Rows from block 2 of a small class-conditioned image diffusion model, named by matrix and row number. Rows with one number belong to one neuron. Each number is 500 + 25 x the weight over its row's rms, rounded and kept within 0 to 999. All counts start at 0. Numbers have three digits each.
Before each neuron's rows are labels from the 100 images, of 14976 (inputs lightly noised), where the neuron reaches its largest size: "strongest on" is what is common among them. Only what is clearly more common there than usual is listed. The data: telescope images of galaxies (Galaxy Zoo DECaLS).
# gate: MLP gate (model.blocks.2.mlp.gate.weight, 768x192), inputs 0-47
# fc1: MLP up (model.blocks.2.mlp.fc1.weight, 768x192), inputs 0-47
# fc2: MLP down (model.blocks.2.mlp.fc2.weight, 192x768, transposed), outputs 0-47

strongest on: spiral arms: yes
gate.691:528514532430517499484476494475501500553507511481492493467479505506504480477498475523451449556483505505507467502493494455486457485512500518513511
fc1.691:531522495472519478531512460494491530529488503524502494488514512514469491520497532474510474469532481454467503474484509490492536480449482485477553
fc2.691:491472490541439549527506481555501514509504522522506495488510473525501500495524531475489523513512516512513559491543493496474487490511522510494470

strongest on: shape: featured or disk; edge-on disk: yes
gate.132:465475430512509486526462450468457509478464503504500472515510480474496491486471482503519477465545518522458455461477490501474508520500504471523527
fc1.132:505492494532510497497545470504494540496501482501492463502507507505474487513549510486540467501491513532470528482510548498460462499525514502510501
fc2.132:514538567544499450513512480516509529502495485516543492504510467482536551514487524477459508514493545527491466506490515469505492521533545493484501

strongest on: spiral arms: yes
gate.453:521527469471516473496506530466514508499466496518463480523518492493470500552494517522470504520511524513441490510523481513458512507492536496523497
fc1.453:459548498491435476484494513458489468505483572538503499511486526545433465470488517553552478495503510506474489536519476491481477490536498492487535
fc2.453:534508481497445515520518499531536504504496529470477467501472549493504469522524527471534469519514493529488508515514487468521460465521511480534507

strongest on: shape: featured or disk; edge-on disk: no; spiral arms: yes
gate.226:487492464490486516421530478493479537488541490479452519535525530444513451550491523491484490519519484491457525530506517493488491504505514521502528
fc1.226:516488492517478506482527470538503533505501463516445519476533540500491457532493543486498483487497493516548460521527535532502513502505469529504505
fc2.226:486534496518517479491551539526438514491486487480438528558507461502470493526519458487519491536507525459468466507492474518518480530484506484497501

strongest on: shape: featured or disk; edge-on disk: no; spiral arms: yes
gate.360:517467488496483526511451516497514535514512527512497493492503513486483492505519542526488536491479523487507514480519497471479499514470484449497501
fc1.360:538485501512514531506459486501499545517512525484478503477466507494488465507506539536496544480505487492477489470507506462526500491460516459492510
fc2.360:493510516530510515485541504527503478474503518449464490532467469486516515474516477491537515528507532461458499494468476508528479508500501513525478

strongest on: edge-on disk: no; bar: no
gate.27:496535515493471459501489449529447533468534513493504495467491546490469490462493489502487467505505473512496478468525509461522450511485493527510502
fc1.27:448486511473528516486542533525503480437484490527537471475517516509470474471508468467537508507524531524502514490495514492520521508508513492575451
fc2.27:532534529481509512460554463509556519487502498475511523497520514526512505489519478493504469478519525455497497492494434534524484466491488499516487

strongest on: shape: featured or disk; edge-on disk: no; bar: no
gate.73:483501497501499541486476534508481518513490528504486469477477505504474510493521518535481554530527490496493498451501452511485503473508511479517530
fc1.73:520518518536487509510450487517497560515503499515493502478477503517485499524493538484435567501538485508505530474490497511499508488479498459547546
fc2.73:563521485470529481503526558495527470496542531501503502489504493493509477457476489519543471496488513478541468474544480471496491493508463519482477

strongest on: spiral arms: yes
gate.415:474529494524450446524467534493495456485482448500486510490469528480491478498474496525524490488493531548520501476511542544473539459536489477472471
fc1.415:495477508499465512506527521504512494509476479494491517492500504470523540498525506487476534511515471432492538485491502453454472508503464503492492
fc2.415:491464499543456497550508523478502481499482497478512513479523477483549498512498491465500492510499508461521551459506511490470518486510492499499458

strongest on: shape: featured or disk; edge-on disk: no; bulge size: small
gate.297:474559484528489477498514475482459490498491496534456501486504479491477493498491468484520471499530513504488524446512477494513489464451526510470526
fc1.297:504495482527478469503520514519527460525457525533429491481445487483500514493504449508503507476501513522486481436505494497483456519492502468512493
fc2.297:515443495498490537525526489524484498458556488492485509531537542532494500515505474500495471513478486521456528533519526481511506503522472494504494

strongest on: spiral arms: yes; spiral winding: tight
gate.238:482561558523496492518482457493476508468486483543516498525526496532524501546489568505458499535505518458479518510497498497448484535492489513543482
fc1.238:544536457460486522494495533527528467498526497499469521548507528503519535490501494513492502504469537538538513464465479522499453491474488558505505
fc2.238:461480537561507524533532473437464493523526485512531473453499546504468476501504524497496470504480492480472476520528498511528514485490500444495494

strongest on: bulge size: small
gate.236:496550496525547527456474469507517491545493482491472526572529509495502520524502523491493486493515499495473511472484487508476484454512500506471532
fc1.236:496464526468464502541487530520473486493519518467524481486503539519515492487487467509520540513482517499510497563448521492514515550506464522505462
fc2.236:528512496528534533501503478479475484558487497477452531526473512523518520522465537501481534498509458485528495497498535472494491490484489503492504

strongest on: shape: featured or disk; edge-on disk: no; spiral arms: yes
gate.410:496510512533472530474492487516551512510503501504475515516546516520515508458458467472499503512500544485494509507466466491482507486467501482513545
fc1.410:499517481536498534461532514532497507503489512509482500524515528490526483490458468451534497521519551519496490504468481474505502525492508504531524
fc2.410:507482486462534468490508482491520515496475509507542507471478515502535516461486502524506452510529521491504474537494483488516502492492505480549534

strongest on: spiral arms: yes
gate.29:493472513449545480514462527494471467494477543489506521519483492515536516515507498542490516462499479493481532485467495504508504528531529544480501
fc1.29:502507486511502489510517510496543519508445513534551492487430498509471488502483525546492495511546512474475512490509483478526492503508528519481476
fc2.29:524468505498514448495488508467514535486521525503531539503448513517544485447507539538488480480497526504510498471482495487512484528512503493492482

strongest on: shape: featured or disk; spiral arms: yes
gate.122:517527561534498496498544489466442522522489492530482478518466499471485515475525502534444526501555487502434480490543449522493465489465512537501532
fc1.122:506488504450502463516492516539502511487485509486472476512503453507494529480501493466491452551522524500498473484515525517533504519496501489516466
fc2.122:466493490484492455455465532469508525518509501512517523499507472509467490507493542552538534521500500481521464469502513517500539484480478521467501

strongest on: bulge size: small
gate.356:505516490494501495509522516495479452491557516569524484476466511482473502497520531494481508478512495489491507458500495490497496480510504522513426
fc1.356:481500526494502530476470490492489548526475466490485499500516484516511501525491463547497501538506507529511499555501494513486509528488471488503570
fc2.356:563468491512482492502474456538508492509537479513530468489530452493487466471518499522487500493479512494530505527511530519518506538505489496514507