Rows from block 4 of a small class-conditioned image diffusion model, named by matrix and row number. Rows with one number belong to one neuron. Each number is 50 + 15 x the weight over its row's rms, rounded and kept within 0 to 99. All counts start at 0.
After each neuron's rows are labels from the 100 images, of 14976 (inputs lightly noised), where the neuron reaches its largest size: "top examples" is what is common among them. Only what is clearly more common there than usual is listed. The data: telescope images of galaxies (Galaxy Zoo DECaLS). In brackets: how many of the 100.
# gate: MLP gate (model.blocks.4.mlp.gate.weight, 768x192), inputs 0-95
# fc1: MLP up (model.blocks.4.mlp.fc1.weight, 768x192), inputs 0-95
# fc2: MLP down (model.blocks.4.mlp.fc2.weight, 192x768, transposed), outputs 0-95

gate.103:65 36 56 48 56 71 40 41 44 57 60 51 53 49 44 42 36 57 42 41 51 51 61 51 54 33 60 61 44 98 70 65 54 57 56 64 67 39 62 45 55 65 10 47 33 38 59 35 55 47 60 49 55 64 49 41 52 52 72 53 50 57 82 57 56 66 33 51 86 62 81 44 40 51 47 54 54 55 44 61 40 70 18 75 53 34 08 82 23 22 42 28 47 64 44 66
fc1.103:67 56 53 65 70 74 32 65 53 66 84 64 46 69 47 27 73 54 47 30 52 39 69 51 49 53 56 56 41 71 30 39 51 63 59 46 58 40 74 39 49 55 15 68 36 51 52 37 71 47 43 42 61 68 24 53 32 42 74 53 48 84 71 55 62 57 34 45 81 51 70 60 37 38 51 43 46 39 42 61 51 68 22 65 55 33 30 75 40 36 42 32 40 69 41 82
fc2.103:31 38 49 42 26 39 49 74 56 58 34 38 54 54 32 48 66 77 66 73 49 48 34 61 41 59 30 51 62 13 48 61 44 24 41 32 53 41 28 49 63 56 74 60 46 56 35 56 65 55 50 45 35 05 25 50 42 35 18 71 54 26 21 57 67 22 76 60 40 61 22 36 43 44 54 54 47 30 61 53 65 48 71 27 59 54 79 31 56 75 58 68 56 35 38 35
top examples: spiral arms: yes (39)

gate.322:62 81 79 72 44 38 47 56 20 50 50 76 71 70 45 59 70 59 67 82 45 37 54 44 17 38 25 65 63 50 48 60 51 47 39 26 72 53 36 43 69 53 54 31 43 63 57 35 44 63 61 28 43 65 84 88 53 72 51 64 23 71 32 59 26 34 34 50 66 33 37 37 59 71 55 54 69 58 71 47 47 60 58 54 47 64 58 53 52 44 48 63 47 20 55 48
fc1.322:57 53 65 51 51 33 64 48 18 36 35 68 62 63 42 61 80 47 57 82 65 17 77 61 28 37 34 78 59 61 35 60 55 44 30 18 55 47 57 32 71 30 39 59 35 56 46 68 58 52 73 41 69 49 56 54 49 74 56 62 43 99 18 59 35 38 24 41 60 42 34 28 29 54 35 39 50 64 61 87 48 76 43 39 30 46 48 57 57 64 29 53 43 59 71 78
fc2.322:33 19 29 32 61 73 63 49 59 37 50 41 49 40 40 33 23 43 56 57 45 77 40 54 63 55 72 21 55 70 61 53 64 51 68 70 38 59 56 53 48 82 47 52 56 41 52 50 68 65 44 78 74 60 27 36 59 44 44 53 56 36 61 18 70 68 73 49 47 44 39 52 61 54 65 58 56 18 30 49 55 32 39 68 46 40 51 58 50 49 85 57 22 51 49 41
top examples: shape: featured or disk (64); edge-on disk: no (55); spiral arms: yes (50)

gate.120:67 68 40 49 45 21 49 61 33 66 49 60 42 60 31 53 53 53 75 58 43 59 32 79 36 39 68 51 40 65 53 69 59 47 43 66 76 64 61 58 35 38 46 32 59 62 34 36 60 20 22 72 67 65 60 47 63 47 59 47 25 29 26 41 39 31 54 42 61 58 48 32 62 56 48 12 66 48 28 49 44 38 35 51 47 30 44 47 83 48 47 65 56 38 47 44
fc1.120:76 52 34 48 36 63 48 36 33 50 53 62 61 46 35 49 71 39 51 62 63 26 37 58 53 46 74 72 43 58 41 55 54 32 26 51 80 93 80 56 47 40 41 52 37 48 53 48 59 42 53 71 46 53 55 30 36 17 57 72 23 44 15 34 78 71 59 51 63 71 25 49 58 47 48 24 84 52 38 42 56 17 56 29 48 32 71 40 71 63 61 45 65 49 41 36
fc2.120:47 58 40 43 53 77 40 34 45 39 40 49 55 57 53 57 54 60 31 23 62 44 70 56 61 49 61 37 75 46 34 43 48 68 83 14 03 57 35 40 47 94 55 71 58 55 46 69 53 54 55 52 47 41 56 54 64 26 63 44 57 57 59 65 46 64 45 41 60 49 76 58 45 73 57 64 24 50 77 56 50 75 53 66 58 74 49 28 47 66 46 62 27 60 48 59
top examples: shape: featured or disk (70); edge-on disk: no (60); bar: no (44)

gate.139:59 52 63 41 43 49 57 75 41 41 41 71 46 60 67 33 65 73 63 61 69 52 56 49 68 56 50 25 36 37 85 56 69 30 40 69 63 40 57 98 62 33 43 36 57 74 31 49 42 47 69 32 36 38 48 31 42 39 47 23 55 41 28 45 43 42 39 21 50 74 62 55 39 56 64 62 72 54 43 63 65 46 70 56 43 49 41 57 32 41 40 48 25 58 64 47
fc1.139:68 44 48 40 45 50 36 63 50 43 36 69 36 63 76 41 62 78 69 66 54 56 61 45 81 52 34 26 25 42 75 59 75 36 49 55 58 31 57 89 68 28 51 44 61 69 29 33 42 49 71 39 43 29 50 40 30 22 53 33 49 55 36 35 31 51 30 11 62 66 68 46 34 60 66 56 58 61 50 55 54 45 66 47 49 68 40 53 19 46 36 42 34 73 51 54
fc2.139:28 44 40 73 65 52 53 27 45 64 48 44 39 41 60 64 29 47 51 50 58 61 19 71 49 23 69 64 68 77 36 43 42 69 51 50 31 59 66 19 21 45 34 58 56 46 73 72 61 56 55 49 99 84 55 73 58 77 83 32 41 68 65 28 55 35 49 50 56 17 15 49 62 67 53 30 59 52 50 52 58 58 55 58 46 65 55 51 57 68 57 48 67 50 21 54
top examples: edge-on disk: no (51)

gate.124:53 37 55 58 46 22 49 52 38 59 60 47 57 74 39 73 63 52 65 71 71 17 57 48 37 28 42 48 48 53 14 37 40 53 77 70 68 48 60 55 52 58 41 47 35 40 44 34 46 69 27 51 37 31 44 56 85 33 43 65 27 20 30 70 31 51 49 47 80 52 34 41 44 55 23 20 61 62 64 69 53 65 52 35 61 58 65 40 38 57 45 44 50 52 38 73
fc1.124:53 29 59 58 43 28 65 49 44 41 53 72 38 56 47 55 38 64 53 49 53 36 50 54 36 82 16 50 56 54 25 36 43 65 70 59 79 61 73 33 51 65 40 51 52 75 31 63 28 58 38 78 14 47 44 47 53 32 46 42 65 32 50 61 41 87 66 35 39 43 40 81 57 77 35 52 47 61 56 49 50 57 49 43 77 31 57 14 47 68 60 54 55 45 42 47
fc2.124:77 48 49 66 51 41 34 40 47 55 52 77 59 41 99 41 50 63 65 41 42 34 25 58 55 39 76 36 32 34 61 69 60 63 41 36 34 46 52 55 61 40 55 52 49 27 65 45 90 44 35 33 64 35 49 30 53 79 56 49 71 53 37 56 49 37 47 35 70 48 46 23 56 39 44 55 34 50 57 65 25 48 61 36 44 62 44 73 66 38 78 51 37 45 68 44
top examples: shape: featured or disk (77); edge-on disk: no (70); spiral arms: yes (59)

gate.658:56 43 42 44 66 49 67 39 63 45 87 45 45 43 33 45 61 34 68 60 50 51 25 54 41 44 47 65 48 62 58 50 36 27 30 65 33 57 63 45 32 34 71 31 38 72 50 49 62 25 56 25 45 43 90 45 57 58 51 53 79 52 55 45 25 27 49 38 39 57 16 43 48 60 54 32 32 47 60 13 57 48 64 75 55 32 49 66 48 65 56 72 57 09 49 57
fc1.658:31 68 50 66 34 35 48 58 49 41 36 45 37 60 59 55 49 56 43 33 56 44 72 27 55 58 39 28 42 62 49 37 77 62 61 41 55 27 46 69 65 44 30 41 68 32 49 49 35 69 38 80 56 52 15 47 42 50 37 40 24 39 59 65 57 67 54 67 65 44 68 44 51 53 77 72 62 57 42 74 31 56 55 38 29 56 31 41 36 37 33 15 48 84 58 60
fc2.658:39 51 61 49 58 59 37 53 84 50 86 48 44 58 48 20 38 46 50 50 43 35 19 40 46 36 64 67 45 68 51 47 30 30 41 64 47 75 71 31 26 37 55 51 35 57 56 47 60 20 45 33 46 33 66 42 53 81 53 46 37 59 70 27 40 34 55 23 53 59 48 58 58 27 39 32 46 54 37 35 80 51 65 61 65 36 59 60 58 63 60 61 39 28 64 63
top examples: edge-on disk: no (88); spiral arms: yes (77); bar: no (68)

gate.668:51 51 51 64 38 37 29 53 49 79 55 42 67 41 23 47 57 48 40 58 56 59 46 46 75 60 50 67 52 71 69 38 58 66 69 55 40 73 55 30 52 36 56 44 16 49 56 60 55 41 93 75 53 60 41 62 62 64 61 42 59 47 47 14 41 59 55 48 89 45 51 46 39 71 54 53 36 47 20 77 56 34 66 44 82 42 49 56 52 55 11 66 61 52 29 44
fc1.668:39 49 32 40 54 35 56 39 61 45 48 16 46 57 53 32 55 38 51 56 60 35 59 42 26 43 61 32 48 57 46 91 59 36 48 63 68 28 54 72 47 56 57 61 58 54 28 48 58 52 28 26 48 63 38 53 61 50 34 51 19 30 40 70 68 50 58 59 28 60 31 60 57 57 45 61 59 21 74 29 65 68 46 44 23 61 43 28 57 34 54 54 39 32 59 60
fc2.668:56 44 65 56 36 51 52 68 44 44 49 78 56 70 46 75 67 33 51 60 69 66 49 47 55 71 48 65 54 45 48 40 55 56 68 60 43 76 44 44 59 31 25 23 48 65 36 65 41 64 77 74 63 50 45 74 70 50 54 52 75 66 52 46 55 66 37 46 87 59 58 38 33 48 38 51 55 64 32 67 35 61 79 47 83 33 45 52 57 39 19 64 41 63 48 52
top examples: spiral arms: yes (40)

gate.137:51 42 32 35 68 43 37 43 54 39 77 38 35 21 74 40 61 42 49 53 25 67 43 64 43 27 71 60 53 63 59 32 40 50 45 67 44 41 43 66 63 45 58 60 68 53 48 24 52 65 18 60 26 62 91 38 52 53 37 48 60 21 29 33 74 53 67 51 64 19 69 62 49 43 67 60 55 19 66 42 62 65 27 40 42 65 51 77 66 28 31 45 69 45 69 76
fc1.137:77 21 87 41 71 56 58 46 23 57 77 50 51 32 50 47 36 57 45 46 11 69 32 65 42 29 39 40 58 35 51 38 66 64 57 37 54 43 55 67 55 75 56 74 74 63 74 60 31 63 50 47 33 38 76 40 60 73 48 39 85 42 35 41 86 39 82 66 47 27 66 70 56 23 81 55 43 32 60 53 58 56 43 48 45 57 39 79 40 45 61 53 74 38 55 62
fc2.137:43 56 61 71 32 37 42 34 57 72 19 39 73 40 45 56 38 83 53 52 61 42 76 33 57 66 54 83 66 47 54 52 61 43 39 41 79 47 54 25 46 49 49 41 72 49 55 59 67 50 90 46 66 78 11 58 36 40 53 43 60 62 47 59 48 28 37 21 44 57 58 48 51 63 53 65 61 54 47 50 46 49 54 57 42 25 62 40 22 56 59 60 32 64 30 25
top examples: roundness: cigar-shaped (51); edge-on disk: yes (31)

gate.611:49 56 50 61 61 43 02 45 57 66 10 48 64 36 60 65 51 67 59 37 39 33 35 28 59 49 35 34 54 29 64 32 35 51 82 53 69 56 46 46 68 54 48 49 60 41 45 39 45 55 51 13 62 53 15 72 35 34 41 59 35 55 45 44 65 15 68 41 30 42 33 48 64 56 67 50 45 29 37 40 76 65 35 71 61 38 57 63 39 56 49 79 66 71 68 57
fc1.611:40 45 35 22 72 45 42 45 30 53 57 47 73 23 65 55 39 41 67 29 37 49 46 32 46 62 48 23 58 37 54 34 45 57 70 62 53 71 69 49 42 56 43 51 54 49 12 53 46 50 60 34 75 76 41 47 43 37 36 63 62 69 53 30 53 38 78 42 25 21 59 32 56 49 65 54 30 51 48 28 60 60 57 76 55 50 51 62 21 44 55 48 47 59 65 63
fc2.611:64 29 57 49 32 39 69 63 53 68 35 45 43 55 40 32 58 81 42 49 40 47 38 54 48 64 49 44 57 54 19 43 49 35 22 33 50 20 34 65 67 56 64 30 49 60 59 51 58 41 44 71 51 27 44 63 43 47 69 25 51 52 39 51 46 65 17 64 43 70 43 26 61 66 32 66 14 41 43 62 61 60 59 17 65 55 56 54 69 53 46 37 41 34 60 53
top examples: spiral arms: yes (43); bulge size: small (27)

gate.193:20 58 94 47 53 39 46 46 77 47 29 49 34 39 38 42 44 61 34 40 56 22 12 63 54 37 58 23 72 16 51 67 42 45 67 48 46 33 78 21 36 71 61 34 55 52 36 50 47 36 74 40 44 41 43 44 44 50 53 46 33 62 36 54 61 54 60 40 40 50 52 61 76 44 60 37 32 53 24 46 56 38 15 25 53 35 54 56 38 54 60 53 79 65 57 59
fc1.193:77 55 25 51 60 39 34 70 24 44 55 50 55 68 57 50 54 62 25 69 52 72 70 41 36 49 39 70 42 88 63 37 42 67 57 55 27 49 24 66 77 66 78 56 54 48 55 26 47 59 45 45 48 64 29 50 68 39 42 53 90 33 63 48 47 46 68 62 42 27 40 28 26 49 44 57 74 62 62 24 38 64 66 54 38 56 44 34 54 70 40 69 13 39 40 36
fc2.193:34 49 64 40 41 73 60 20 67 08 42 34 42 40 51 50 57 27 61 57 51 25 31 38 58 58 69 64 69 28 68 58 56 53 55 60 46 67 59 48 42 52 31 58 49 41 56 77 69 49 52 65 44 50 71 35 26 47 67 52 45 57 22 35 49 56 44 46 88 79 69 95 48 39 42 43 79 40 66 46 61 25 45 62 31 42 47 47 39 33 51 40 62 79 61 50
top examples: shape: featured or disk (62); edge-on disk: no (53); spiral arms: yes (42)